Rows from block 2, named by matrix and row number. Rows with one number belong to one attention dimension. Each number is 200 + 20 x the weight over its row's rms, rounded and kept within 0 to 999. All counts start at 0. After the name is the row's rms in percent of the matrix's.
# q: attention query, key and value (stacked) (model.blocks.2.attn.qkv.weight, 576x192, the q third), inputs 96-191
# k: attention query, key and value (stacked) (model.blocks.2.attn.qkv.weight, 576x192, the k third), inputs 96-191
q.62,112,233,177,195,213,169,206,216,179,195,193,190,192,205,208,212,220,195,184,175,172,218,173,212,184,209,251,210,190,191,207,206,214,183,194,232,191,229,241,217,204,201,214,192,189,207,176,220,223,249,198,222,189,230,217,241,239,196,222,194,217,229,197,211,192,216,186,237,178,210,185,174,212,212,214,193,198,198,223,221,196,193,185,200,161,210,193,210,169,180,229,172,228,217,178,188,207
k.62,105,189,223,216,222,150,228,200,208,206,183,143,206,221,191,201,218,210,203,225,210,211,240,180,214,245,167,193,160,189,209,189,181,205,188,176,181,190,244,225,198,212,219,200,224,207,175,204,196,235,210,219,172,194,188,183,191,187,204,200,163,215,202,205,172,220,193,237,201,224,206,225,185,211,204,180,200,203,204,219,210,197,206,199,230,195,193,174,179,176,191,178,154,192,182,211,187
q.63,106,200,221,174,234,234,198,188,188,209,236,203,215,201,182,217,211,166,230,250,209,221,217,212,202,211,213,212,213,222,216,195,231,178,205,224,154,209,225,192,198,204,221,186,199,209,218,183,175,184,221,221,205,224,178,236,216,220,175,209,199,224,218,216,207,190,183,214,177,159,188,209,193,218,177,219,206,242,200,181,218,219,209,198,240,209,235,213,187,239,198,268,176,197,237,255,195
k.63,098,221,201,198,230,209,200,216,209,192,189,212,251,207,201,213,203,217,218,208,141,204,186,179,176,292,185,234,173,207,188,188,216,181,207,208,202,214,212,196,173,208,225,200,216,212,190,255,202,172,212,223,176,206,211,190,187,181,211,170,202,183,213,193,207,190,179,228,208,180,192,162,190,185,185,200,197,222,201,245,202,175,178,198,215,160,177,192,207,227,215,199,199,165,198,204,197
q.64,102,214,181,226,173,188,202,195,246,177,175,249,214,216,223,158,185,188,183,187,190,203,213,189,231,203,186,183,211,200,205,206,197,195,212,219,189,183,209,160,222,238,209,171,246,194,169,154,183,205,210,190,159,203,141,198,185,211,202,182,205,181,190,200,211,203,164,208,219,197,228,200,175,210,172,194,193,188,190,211,190,198,202,208,188,206,200,178,180,145,215,201,178,189,194,218,183
k.64,094,245,190,197,216,192,218,224,199,201,221,200,183,189,178,189,229,186,197,220,190,214,199,189,194,212,188,230,165,192,205,226,212,217,212,181,217,211,187,197,219,175,201,202,228,197,224,242,218,191,187,179,201,201,164,219,222,199,220,194,211,190,228,186,214,193,204,223,187,181,231,210,181,200,223,187,199,213,203,164,208,199,176,186,184,186,172,235,204,182,222,190,224,216,209,209,227
q.65,100,159,192,197,215,220,219,256,168,200,226,194,195,223,201,195,183,187,217,205,224,209,192,213,183,202,177,195,211,234,201,182,199,194,234,193,219,227,198,199,208,169,229,224,209,187,214,209,197,208,188,211,193,191,220,182,170,179,182,206,202,210,219,200,167,178,230,220,158,180,179,204,178,208,212,208,191,209,187,205,179,207,208,192,195,175,237,185,218,199,247,169,238,196,204,173,202
k.65,105,192,190,214,185,192,186,202,224,224,234,163,198,206,214,222,204,219,215,223,189,206,237,198,215,161,218,190,214,171,176,205,193,210,231,172,225,196,232,200,190,183,160,158,174,178,156,193,207,198,191,240,206,215,201,174,211,191,181,223,182,181,167,237,181,192,218,188,222,194,170,214,204,182,188,206,204,163,202,209,175,193,206,198,188,194,207,194,176,203,227,236,202,183,216,198,196
q.66,104,197,205,181,214,206,213,244,196,185,201,221,153,180,182,209,228,234,166,200,225,175,181,166,211,184,219,223,200,205,215,223,206,179,184,208,228,204,209,236,190,194,229,225,190,225,195,187,203,187,203,216,216,193,205,200,184,215,209,172,213,175,197,203,205,176,193,201,190,210,236,189,230,191,247,214,200,227,226,186,264,185,217,199,215,241,214,206,174,180,197,226,234,209,203,164,164
k.66,104,172,210,186,215,194,180,228,223,206,171,208,183,161,188,224,178,186,188,217,187,193,216,192,149,216,193,187,177,162,187,204,183,182,194,218,209,181,166,173,179,180,207,189,205,211,191,198,180,171,178,206,211,191,199,170,194,178,220,204,200,188,214,229,216,223,154,194,212,164,189,181,205,207,179,190,171,202,169,177,221,197,199,202,177,190,171,179,166,184,199,181,228,167,226,170,186
q.67,111,205,223,192,176,178,196,205,208,163,185,164,243,164,184,228,225,185,219,201,196,191,205,185,196,192,232,228,207,170,205,210,208,196,204,177,159,172,183,193,177,192,204,173,194,190,176,190,201,229,217,198,215,206,194,242,173,248,209,226,190,207,196,215,207,197,176,202,199,211,216,225,169,214,213,182,188,229,224,210,207,205,181,172,186,194,204,192,246,188,193,219,216,212,184,217,180
k.67,089,182,170,201,238,244,237,205,220,223,144,214,215,228,217,176,239,202,211,211,205,184,217,218,150,203,205,181,170,195,174,225,189,174,164,192,197,181,215,183,204,187,185,193,171,215,195,225,187,209,196,205,200,185,201,230,180,211,192,229,210,202,213,188,229,190,225,180,205,205,219,197,212,175,182,216,196,211,182,183,181,177,182,196,231,215,228,215,254,205,185,182,210,233,232,178,183
q.68,101,201,224,181,208,194,217,207,199,221,191,238,205,191,178,217,197,215,207,211,198,198,210,164,194,183,174,211,184,164,190,205,227,214,212,183,237,219,253,209,234,172,199,215,225,185,244,165,186,214,192,169,185,221,186,178,210,212,184,204,205,215,193,195,156,222,198,231,181,166,217,169,206,208,217,231,207,198,198,162,210,193,193,221,222,240,184,210,202,224,193,190,194,195,189,184,249
k.68,097,198,162,218,206,208,182,251,244,232,210,221,187,196,210,220,175,222,207,179,190,204,206,219,212,197,208,186,185,214,200,199,217,217,205,185,188,225,157,170,196,144,191,222,203,174,217,183,172,175,176,204,201,202,201,187,171,196,206,216,209,201,192,204,218,191,165,182,204,176,223,237,216,184,234,221,196,193,181,167,223,183,193,216,176,194,206,200,205,194,210,177,190,156,196,197,198
q.69,097,200,208,232,215,207,194,179,233,195,161,189,221,224,174,245,218,186,169,204,218,185,181,196,196,199,197,225,199,218,201,210,225,195,183,184,218,180,196,193,219,229,187,173,212,222,223,208,187,214,198,193,183,217,174,203,233,216,225,202,204,233,229,178,181,211,183,218,199,218,182,250,213,224,219,207,190,226,217,220,212,201,200,200,237,199,201,175,168,225,180,194,215,203,206,214,177
k.69,094,195,205,178,221,251,186,219,223,183,199,206,177,207,194,186,194,223,202,170,222,213,226,200,205,188,209,195,233,171,228,183,213,182,186,182,236,208,223,190,201,200,173,218,216,189,227,227,237,183,190,193,229,166,209,198,182,199,229,189,196,206,210,167,200,188,191,176,202,210,172,193,181,173,164,211,236,189,207,208,241,200,208,217,201,201,193,206,176,210,180,218,209,216,165,216,185
q.70,104,246,248,211,173,215,249,171,178,194,206,214,216,149,172,205,170,181,220,220,212,197,188,203,196,197,181,209,191,200,236,193,189,222,202,186,200,218,198,184,227,173,203,188,213,185,193,207,199,213,176,215,217,197,181,170,186,188,198,166,169,230,208,178,237,199,198,197,204,244,211,199,196,189,196,205,225,196,191,173,177,228,179,207,195,188,203,220,199,199,199,215,219,179,200,189,221
k.70,104,188,194,197,194,187,192,195,216,223,216,231,188,230,171,203,183,195,198,221,207,188,205,201,195,171,189,186,192,240,197,179,177,217,191,191,192,178,154,195,236,174,185,207,188,186,222,170,221,189,212,169,207,177,185,204,184,232,183,198,249,204,208,187,193,174,171,221,198,190,189,178,208,228,160,189,197,177,157,200,199,193,214,211,162,195,216,229,168,186,181,162,162,179,188,217,224
q.71,094,156,185,156,209,221,183,202,206,208,178,165,181,214,201,187,189,221,200,215,193,216,232,204,222,197,182,161,176,189,189,214,201,219,193,180,213,180,217,228,184,204,189,219,204,182,221,244,197,179,188,199,221,179,174,194,199,190,176,199,228,223,200,209,206,173,206,186,208,203,195,122,202,225,193,185,184,198,189,212,229,203,206,209,202,157,216,196,201,144,212,168,170,195,157,213,189
k.71,093,208,246,182,195,199,211,184,210,184,166,254,196,167,219,191,168,220,188,185,219,220,181,196,204,180,189,229,226,166,213,167,192,216,201,209,165,211,177,254,222,200,170,225,229,191,195,200,194,200,174,202,222,216,196,188,188,217,213,193,198,198,200,203,194,202,198,199,198,231,198,161,221,196,181,208,202,216,209,194,204,205,186,200,234,210,200,185,167,182,209,200,181,199,206,180,203
q.72,093,171,166,218,200,184,209,207,171,191,171,206,166,217,223,191,202,214,199,168,206,159,223,206,194,182,194,195,189,206,196,203,189,154,213,199,190,203,197,213,198,177,177,186,192,205,182,168,206,172,198,202,201,198,204,196,182,181,180,219,209,206,177,207,226,167,220,201,231,225,173,201,178,229,226,207,198,182,198,192,215,191,184,180,188,188,192,170,201,194,171,166,214,210,183,211,176
k.72,099,185,161,183,218,213,183,190,192,187,193,193,217,191,162,215,189,177,179,215,181,200,204,203,173,170,224,183,202,217,184,207,156,240,155,195,232,203,179,226,209,170,191,178,189,213,216,211,196,185,199,188,202,213,212,199,213,201,211,163,160,204,211,193,198,163,209,220,191,202,230,208,194,194,170,200,177,189,211,209,232,215,192,209,249,227,203,193,216,211,208,189,241,190,198,160,199
q.73,095,190,163,175,218,189,218,133,196,189,244,205,215,202,174,205,189,218,227,247,174,186,166,231,212,202,226,265,204,178,175,173,210,182,221,162,217,168,167,197,181,195,213,217,218,231,213,187,207,212,210,218,209,171,205,206,204,198,190,199,212,197,209,220,194,207,173,174,204,203,212,207,196,180,184,183,218,157,196,187,198,193,223,184,186,211,216,167,217,205,207,194,199,226,191,219,196
k.73,103,171,227,191,189,195,192,196,183,228,224,173,210,193,239,197,226,184,184,211,186,205,158,208,174,215,215,169,199,184,188,180,200,196,211,193,202,215,167,194,185,198,227,206,186,203,170,245,213,153,176,163,190,178,196,183,193,194,187,197,185,199,234,216,186,190,223,214,224,188,193,195,182,184,179,231,192,222,211,183,182,188,242,207,181,224,229,209,214,173,196,184,217,212,201,230,191
q.74,106,216,224,191,194,165,181,229,226,182,237,226,188,222,160,234,219,209,236,196,194,211,195,173,187,191,197,209,193,200,212,154,220,231,166,209,181,214,219,214,190,192,176,186,195,179,181,172,184,191,207,176,231,202,204,222,169,186,165,232,169,147,221,199,213,217,212,220,183,187,207,191,180,239,185,210,200,196,231,185,174,213,211,213,225,212,193,183,229,186,183,239,164,192,208,199,206
k.74,100,225,231,188,205,174,200,155,220,187,239,228,214,238,159,222,235,210,220,180,203,196,201,179,207,213,208,208,207,217,187,217,225,209,228,264,213,186,196,187,193,202,207,180,208,187,157,205,210,181,216,209,251,200,192,195,199,211,182,165,207,191,199,205,214,181,232,186,197,150,194,186,197,203,194,179,205,168,181,233,210,213,204,201,222,206,191,182,215,213,188,190,226,199,188,220,246
q.75,102,189,206,214,197,179,170,220,194,225,198,191,211,220,240,204,222,203,214,193,207,193,190,190,190,233,209,189,215,208,212,216,226,199,198,195,171,190,256,240,197,218,187,213,220,172,194,207,190,237,191,218,176,201,183,207,211,213,220,209,190,218,184,193,199,179,234,194,184,185,171,190,188,188,220,149,230,209,181,195,215,198,195,196,209,211,181,214,205,184,200,189,205,215,209,187,187
k.75,091,163,196,229,221,194,206,195,151,216,218,195,190,196,229,202,209,201,213,172,205,198,234,192,254,218,157,224,191,170,197,207,209,203,198,173,214,208,211,214,173,193,177,234,163,195,185,190,219,183,220,222,201,224,192,188,216,178,247,150,211,168,187,223,220,207,202,216,174,153,227,242,187,227,177,163,218,214,199,207,181,204,176,223,202,221,179,196,195,220,188,184,220,220,200,182,182
q.76,097,203,170,185,210,186,178,204,210,186,177,185,201,179,229,210,187,223,162,203,197,175,183,188,139,206,217,218,206,219,179,196,177,182,174,192,187,206,213,224,203,247,198,207,161,246,221,207,210,187,197,214,178,194,183,185,176,196,210,185,209,184,195,216,194,183,170,198,154,172,210,197,201,196,165,182,179,143,186,159,176,186,211,198,167,191,214,246,190,226,199,186,156,201,217,198,181
k.76,102,171,185,199,164,211,191,185,197,209,188,198,148,208,233,223,170,238,224,176,216,193,216,199,224,184,211,201,218,221,200,202,171,166,196,228,242,201,207,207,176,196,205,195,202,213,223,187,195,177,199,188,203,166,174,146,208,186,203,173,189,231,184,198,230,206,185,159,201,191,219,181,145,205,189,174,187,198,194,222,209,173,185,190,209,199,175,193,219,223,216,196,221,203,225,199,186
q.77,092,177,220,207,185,203,178,191,197,192,207,232,209,209,222,214,223,234,232,204,215,194,159,198,230,217,167,183,190,206,197,225,199,233,212,210,209,185,225,192,198,149,218,167,168,202,210,230,197,200,207,218,155,214,204,179,159,185,198,198,233,165,180,215,242,215,219,176,198,193,192,194,178,202,210,198,191,240,193,232,187,202,190,236,198,197,221,200,200,207,198,222,197,180,219,218,180
k.77,095,206,195,188,194,215,174,205,155,214,203,234,174,191,188,173,191,204,194,165,188,192,178,186,170,184,192,229,194,210,204,219,200,227,174,235,190,176,245,200,226,163,237,216,200,173,240,185,209,209,205,186,185,186,235,201,202,210,220,211,214,196,180,204,225,222,210,198,182,221,193,182,197,195,220,213,192,241,196,202,188,199,178,205,204,201,183,235,191,190,208,200,168,183,209,210,202
q.78,102,228,207,238,179,207,206,249,207,157,170,214,196,196,206,193,235,231,202,173,190,194,218,185,190,221,217,177,205,181,202,197,189,216,260,220,146,229,214,206,170,176,168,204,185,192,184,213,170,226,186,190,192,181,193,214,210,184,199,186,193,193,209,195,217,160,231,196,209,187,197,170,215,222,196,192,220,213,185,215,212,195,208,176,210,196,217,239,191,208,221,232,175,224,192,221,197
k.78,097,174,192,211,229,220,185,186,186,201,214,162,228,221,196,202,191,215,205,223,183,216,195,234,169,218,218,215,216,175,216,219,198,194,179,216,190,209,201,230,243,181,228,202,188,207,212,196,212,191,212,197,207,213,207,183,225,239,203,212,203,185,214,201,188,234,178,196,202,219,229,208,232,212,217,174,235,194,222,231,169,172,202,206,229,245,201,196,200,230,232,172,170,198,200,244,195
q.79,102,174,173,260,208,212,197,207,209,203,180,176,172,188,212,204,216,197,205,231,188,182,191,215,203,201,191,203,179,174,167,150,212,184,179,201,186,183,170,153,205,237,162,219,181,192,190,235,164,244,209,183,176,226,235,218,209,164,187,175,221,216,195,177,191,178,199,201,224,183,209,215,207,184,192,198,187,162,194,173,199,165,197,186,236,193,205,174,205,205,190,173,186,207,188,182,197
k.79,099,238,207,201,210,153,200,217,193,200,222,199,178,205,200,171,235,223,173,193,224,228,192,164,208,194,191,209,202,190,176,205,203,214,206,187,181,217,182,173,170,204,224,184,213,204,216,172,247,185,186,144,165,176,221,173,204,176,212,198,193,204,210,182,198,215,195,178,235,167,213,217,169,225,209,216,207,181,197,191,235,200,225,192,180,238,165,198,223,248,214,204,195,211,193,216,186
q.80,103,222,243,200,238,201,181,166,183,199,205,196,162,205,199,185,194,224,210,189,200,191,202,191,217,201,186,188,152,148,226,187,193,206,207,197,207,197,147,195,221,196,174,228,209,197,185,241,199,205,206,221,157,197,187,184,226,168,197,165,182,212,216,191,194,222,170,167,194,186,178,187,223,176,195,213,212,210,213,197,172,182,172,187,187,201,179,196,186,209,189,196,199,172,191,199,201
k.80,097,197,232,195,213,181,205,212,204,216,197,206,194,186,197,217,180,205,172,197,179,223,211,222,193,247,248,199,209,180,215,203,213,189,235,248,207,199,188,198,249,212,168,235,187,199,177,189,208,220,206,192,194,197,162,229,235,197,206,208,182,194,184,191,183,180,215,234,198,188,215,186,231,178,200,180,182,216,171,185,245,184,217,191,183,202,184,205,243,223,231,211,203,216,201,206,183
q.81,097,216,173,215,211,174,203,175,217,204,169,183,219,194,184,202,189,204,195,194,176,195,185,207,231,198,190,239,173,221,210,183,183,224,216,249,191,200,192,194,209,196,227,176,184,243,185,227,201,226,201,247,239,178,198,195,210,169,171,182,223,212,208,169,175,196,231,208,253,194,214,192,213,199,192,225,211,218,177,179,211,207,177,212,233,244,159,234,238,194,203,201,205,221,200,254,206
k.81,106,176,191,194,171,204,182,211,190,212,209,159,230,179,229,200,210,190,210,219,199,196,182,197,236,196,210,205,206,206,217,204,171,210,197,230,230,210,162,191,193,190,209,160,225,193,189,171,207,183,187,198,223,223,171,190,180,211,177,180,226,220,219,162,201,199,188,192,219,192,174,195,237,195,192,153,231,200,167,205,212,158,201,197,245,199,184,181,215,200,190,178,224,211,179,248,225
q.82,107,232,218,184,175,198,205,197,194,201,216,229,222,223,220,228,219,187,216,200,195,201,172,191,225,258,213,203,221,171,207,207,230,182,241,185,184,207,224,216,216,190,199,197,236,231,203,219,217,211,210,242,210,153,201,207,219,208,228,220,160,185,206,219,193,209,171,231,224,212,193,235,218,202,231,149,200,224,188,166,201,208,208,219,201,171,216,247,232,224,218,204,190,204,172,194,201
k.82,090,233,229,202,219,206,157,154,202,197,188,185,192,187,261,184,197,192,214,201,208,198,233,235,223,181,192,210,198,209,226,199,209,212,191,171,188,181,183,189,194,212,224,192,231,161,206,169,219,203,174,168,201,193,210,222,205,232,196,207,184,192,210,169,198,209,217,218,195,212,223,227,196,181,216,213,208,209,199,200,159,214,232,198,168,183,237,182,233,227,185,202,185,232,219,183,204
q.83,094,221,202,199,221,194,230,221,224,196,180,183,209,196,201,196,170,194,230,207,192,203,194,174,171,176,210,223,202,183,194,150,221,187,207,197,188,182,211,214,198,222,179,215,203,254,171,219,186,198,213,227,197,211,193,177,173,188,208,194,233,182,191,176,174,200,208,163,195,199,218,168,212,203,192,194,195,199,231,192,201,215,192,182,168,208,228,222,201,148,168,201,179,213,196,218,198
k.83,094,195,204,202,175,184,183,169,234,172,205,201,197,196,156,189,215,192,207,199,223,224,188,161,195,196,183,202,191,194,204,213,220,210,196,166,222,208,226,181,182,178,206,216,217,174,192,179,184,196,199,176,188,179,190,216,243,200,207,202,212,218,206,208,199,170,186,217,232,195,223,189,207,210,174,196,215,201,207,186,182,198,182,186,197,178,196,234,151,181,199,233,185,210,179,194,187
q.84,097,164,175,240,177,196,191,256,209,197,232,202,194,191,203,214,188,167,158,174,227,186,206,210,196,214,210,234,188,180,211,229,214,244,190,203,214,196,167,222,207,174,205,190,194,206,193,202,225,212,195,195,217,182,162,195,206,172,218,167,199,231,201,194,208,189,213,219,166,198,196,214,192,183,212,186,193,196,238,219,202,246,189,195,165,215,190,216,215,182,196,206,223,191,183,177,219
k.84,096,198,206,195,206,206,206,214,198,199,231,193,209,174,200,197,184,195,220,223,242,196,263,213,171,163,191,171,202,188,194,184,180,204,232,154,191,202,229,202,202,181,236,168,202,155,200,185,188,185,201,187,253,191,186,167,179,170,217,221,186,208,215,171,216,194,225,179,190,210,202,229,206,218,190,195,187,210,243,185,213,238,146,179,197,217,220,168,192,211,184,209,217,200,187,211,184
q.85,104,225,183,196,183,209,174,224,199,194,210,184,224,190,201,194,209,175,205,198,213,214,202,191,198,208,201,208,205,190,165,196,182,161,196,207,222,180,151,220,192,184,149,225,196,211,172,211,151,203,208,217,194,220,170,211,204,233,147,225,214,198,215,199,179,201,214,211,224,212,231,206,198,184,173,193,175,204,202,190,216,200,211,184,201,195,164,227,190,211,218,197,212,168,224,180,241
k.85,099,217,200,192,211,198,210,194,220,191,239,200,222,207,192,189,206,186,224,193,199,205,214,198,209,205,213,171,201,209,196,194,190,160,194,198,197,169,166,208,210,221,212,172,195,203,187,225,181,250,223,187,219,233,214,186,195,206,216,211,177,140,196,224,152,150,229,222,191,197,228,225,200,202,226,198,208,206,241,206,189,248,224,199,215,178,191,229,243,185,198,179,219,182,227,213,203
q.86,095,192,204,177,191,196,222,239,212,204,191,209,214,212,203,191,194,185,199,173,212,199,179,198,184,221,181,224,242,218,183,206,166,202,190,213,216,200,189,199,159,209,199,215,240,218,208,237,199,215,207,205,222,180,147,190,186,177,221,241,204,178,249,232,213,198,183,159,196,181,195,206,174,201,217,208,163,211,164,198,226,232,233,220,209,174,207,214,216,197,184,173,202,219,198,210,184
k.86,101,204,229,174,159,215,211,196,197,188,204,217,222,179,198,189,169,224,212,154,180,189,203,194,221,207,201,254,209,203,190,189,229,199,233,209,166,212,203,168,200,178,187,209,205,172,222,195,185,216,184,219,183,210,194,177,213,191,185,225,207,196,201,218,189,212,190,213,223,191,188,190,190,199,187,198,195,198,175,209,179,185,178,197,159,191,172,173,166,173,218,212,173,188,179,214,226
q.87,101,194,178,219,209,217,199,173,176,195,184,198,213,159,185,187,230,185,184,212,171,241,155,217,215,172,178,156,206,200,171,197,213,192,202,180,201,223,235,191,216,193,198,216,162,217,223,160,182,198,221,191,199,206,215,204,195,191,196,175,193,193,218,179,196,193,249,218,191,197,148,212,172,205,193,195,205,204,216,170,188,195,173,210,158,185,188,217,220,203,211,211,187,176,188,207,186
k.87,095,217,241,205,190,199,200,211,199,225,162,205,196,161,215,191,183,201,229,161,208,220,225,194,194,236,200,171,186,191,183,181,201,179,197,182,216,196,137,212,189,204,211,219,209,199,198,207,207,194,180,205,214,207,168,198,186,202,196,207,202,193,219,186,188,197,200,175,188,215,178,237,156,232,206,188,188,220,187,224,201,182,210,184,162,194,195,235,204,213,197,174,207,200,169,218,164
q.88,105,214,228,196,211,196,185,209,233,186,207,246,188,210,192,237,158,216,227,205,182,207,213,215,181,163,191,209,199,222,252,191,180,211,200,221,258,237,236,212,220,182,213,239,208,222,193,202,198,193,194,199,206,224,191,219,196,189,228,179,180,207,177,196,208,223,217,208,198,202,189,204,205,198,191,228,194,207,224,230,192,166,210,214,196,205,210,180,178,209,183,210,184,191,176,232,234
k.88,093,204,201,180,244,216,235,198,226,208,215,189,170,176,178,200,186,208,205,196,195,188,197,196,218,200,178,190,237,192,190,180,204,185,175,214,212,162,201,181,190,216,176,235,198,212,195,183,186,148,204,210,210,170,204,210,214,231,210,177,237,165,198,151,225,194,169,161,195,183,182,190,179,203,214,211,211,229,208,205,229,194,218,189,207,167,179,215,195,196,178,220,161,186,186,152,196
q.89,100,151,192,174,211,168,139,232,205,221,151,200,210,210,197,198,212,219,190,197,226,238,202,203,189,224,241,178,188,175,212,209,187,148,182,207,193,196,203,178,216,223,216,202,198,215,221,228,192,198,185,189,167,177,217,214,198,173,225,196,168,175,199,171,215,208,201,195,238,189,212,215,228,215,200,185,182,232,213,197,230,188,198,181,169,182,192,185,185,209,183,164,221,215,195,163,181
k.89,107,196,162,213,201,206,214,220,205,228,179,204,189,213,221,196,212,177,222,190,195,207,195,180,206,180,152,218,205,191,183,194,176,185,185,205,199,153,211,194,171,210,178,244,214,196,197,177,228,215,187,211,183,220,219,176,212,227,207,166,181,203,200,225,208,216,209,235,227,204,213,186,193,181,196,185,209,206,191,232,173,187,213,175,210,245,178,189,203,197,249,219,173,211,196,216,212
q.90,099,234,209,180,215,203,186,184,189,225,207,199,198,187,209,157,200,237,221,230,177,186,215,193,186,194,193,253,216,199,200,233,163,228,204,245,165,213,190,198,183,194,179,183,199,209,216,190,214,246,170,228,233,185,209,196,194,220,172,235,171,207,191,222,248,206,213,231,216,205,181,208,198,199,180,211,195,214,204,196,166,199,173,212,216,215,190,216,185,192,225,197,190,214,212,186,199
k.90,103,184,216,207,201,211,190,236,203,205,149,202,184,227,200,205,193,194,200,193,225,195,195,191,206,205,203,196,192,187,210,218,261,208,211,250,218,226,187,181,219,193,227,203,197,176,215,210,178,199,157,164,231,186,236,203,195,203,209,242,179,208,182,213,185,225,229,200,213,219,194,195,178,196,187,241,198,253,212,224,196,188,192,180,162,203,215,203,182,238,236,202,206,199,179,197,194
q.91,103,194,204,213,216,215,187,188,188,236,214,216,217,190,204,174,199,245,200,177,221,213,217,196,207,202,134,196,183,185,197,190,196,204,202,242,193,215,164,203,190,216,218,190,189,216,186,222,215,163,207,183,211,222,185,201,178,187,196,199,188,218,197,201,227,184,243,213,195,212,173,187,207,174,173,172,227,217,178,189,196,232,191,193,228,199,192,240,183,234,194,202,209,175,206,163,224
k.91,097,196,182,198,185,217,225,180,202,206,169,182,190,180,169,197,225,192,194,200,201,190,201,187,206,223,212,189,177,216,180,204,178,219,194,217,208,196,180,219,221,210,210,228,217,187,190,200,195,180,221,201,205,187,194,208,159,202,217,257,220,215,190,208,200,217,233,223,174,233,188,239,184,185,189,201,201,180,204,180,215,186,227,218,187,208,211,228,190,199,197,251,208,205,252,238,224
q.92,093,242,224,187,192,218,214,199,202,210,179,206,161,239,202,181,195,222,217,225,212,194,184,161,243,201,223,212,182,172,194,247,189,209,197,204,195,200,206,163,209,201,177,204,195,213,194,217,180,227,202,201,213,203,192,188,211,196,209,203,238,177,207,220,189,208,202,154,224,223,185,176,182,201,218,176,211,242,191,207,197,219,164,202,191,229,223,205,176,179,189,178,155,210,192,176,221
k.92,103,190,185,210,170,203,267,219,190,205,184,195,171,168,188,183,209,207,218,229,186,201,215,215,225,204,207,188,181,194,214,214,184,216,187,187,210,186,199,165,188,203,212,174,207,202,218,215,179,210,210,224,160,185,237,231,182,194,216,167,149,188,202,187,174,183,216,162,172,196,229,207,203,208,225,178,193,227,195,220,232,181,187,196,188,194,199,194,193,209,194,176,188,192,238,202,183
q.93,109,189,182,251,173,182,191,194,203,180,223,230,173,205,199,204,190,202,184,206,168,210,220,206,206,191,209,227,179,195,159,198,221,176,205,203,210,193,154,199,210,229,188,167,195,226,205,150,187,191,182,170,166,213,214,224,217,235,177,173,197,191,224,181,181,199,164,195,189,240,217,211,194,166,195,229,188,193,204,193,197,224,200,198,157,195,195,183,176,189,181,184,183,175,178,179,207
k.93,089,188,176,182,174,217,200,199,216,172,192,164,229,215,204,224,226,186,166,225,181,193,184,189,208,220,215,193,206,224,241,207,202,239,179,177,175,213,199,242,219,227,232,212,221,189,188,200,169,172,195,159,212,191,230,190,200,186,211,203,195,207,210,182,202,181,201,156,202,181,210,189,200,189,231,181,187,218,189,171,190,165,207,209,199,214,201,158,219,186,213,175,203,193,205,169,216
q.94,098,196,235,197,197,202,219,214,204,196,212,206,202,209,174,200,177,233,204,213,202,218,237,214,212,201,202,209,178,203,197,242,207,235,190,228,192,200,170,222,182,183,201,188,186,185,212,229,208,221,202,182,197,183,220,167,245,191,164,224,232,233,220,186,198,227,237,179,207,212,186,196,216,205,207,232,204,229,205,198,200,227,209,200,231,246,211,214,240,184,171,226,172,198,211,204,221
k.94,103,208,204,201,149,191,158,202,176,162,212,223,167,203,176,192,237,209,208,175,167,199,201,211,183,221,169,173,201,173,209,196,206,211,237,216,202,180,206,177,199,226,183,196,194,216,199,226,209,232,208,178,186,189,217,228,197,181,196,231,223,168,224,216,183,224,204,199,176,198,211,201,210,206,226,181,193,208,184,239,213,209,183,172,201,192,183,199,190,194,218,201,217,236,204,205,164
q.95,103,172,181,202,185,175,193,178,173,207,205,199,247,221,192,234,191,206,246,195,201,189,200,167,186,221,202,191,185,209,198,215,193,151,203,206,186,199,203,186,198,208,196,213,169,213,216,226,232,176,201,200,187,178,156,218,227,208,195,181,188,193,220,209,169,192,199,195,181,238,191,150,210,173,190,187,215,214,198,157,231,205,213,183,204,198,189,231,166,196,212,160,206,222,207,212,182
k.95,098,184,202,182,184,206,165,203,197,206,183,207,164,192,200,181,164,175,171,198,170,209,188,208,225,186,189,194,215,206,225,189,235,171,193,201,228,197,214,224,186,220,217,180,202,187,204,212,188,182,185,226,191,195,194,204,245,201,214,180,210,200,213,171,206,201,195,207,237,217,227,178,204,188,179,200,215,157,187,222,182,195,233,199,228,208,191,159,211,242,156,187,218,214,227,186,204
q.96,100,186,202,161,223,194,181,179,237,209,153,220,165,193,220,223,214,226,194,175,231,205,222,229,227,238,200,186,220,216,187,208,184,224,217,181,214,167,237,191,211,201,230,197,192,211,204,196,200,200,175,203,230,175,223,235,177,164,209,202,220,233,204,202,205,208,197,232,219,187,156,202,186,230,205,186,208,176,190,199,191,212,196,200,215,209,201,176,194,189,214,217,186,174,178,238,217
k.96,098,174,179,218,193,209,173,194,174,191,171,180,152,205,230,192,216,216,193,224,197,196,206,155,166,242,190,211,197,209,241,199,196,185,201,185,187,199,191,215,191,194,146,178,209,207,241,188,210,209,180,214,202,180,231,213,213,161,238,219,190,197,169,221,180,226,190,175,191,245,178,193,204,204,193,194,196,183,190,170,189,204,228,192,200,197,226,197,188,215,211,228,183,204,193,206,198
q.97,110,205,212,223,217,186,227,189,190,241,211,183,160,210,191,198,170,189,200,187,200,206,188,225,216,189,169,194,193,143,216,187,170,231,214,231,207,160,183,229,166,185,190,227,203,201,186,232,187,190,203,184,206,192,151,183,208,213,180,205,187,239,161,207,184,223,196,171,246,200,188,156,226,209,178,205,178,205,219,192,215,188,220,194,188,189,194,209,181,206,205,156,214,193,227,202,207
k.97,110,193,228,218,202,193,229,166,183,233,246,199,174,199,219,192,196,238,189,205,236,223,150,186,185,187,216,194,181,192,206,202,192,205,199,212,222,169,236,221,228,197,212,208,261,193,175,228,197,187,194,210,210,204,202,182,243,196,223,192,206,176,192,222,178,178,222,166,197,218,220,206,204,145,195,237,208,223,183,235,225,192,177,190,236,207,213,177,192,226,202,194,227,225,220,167,200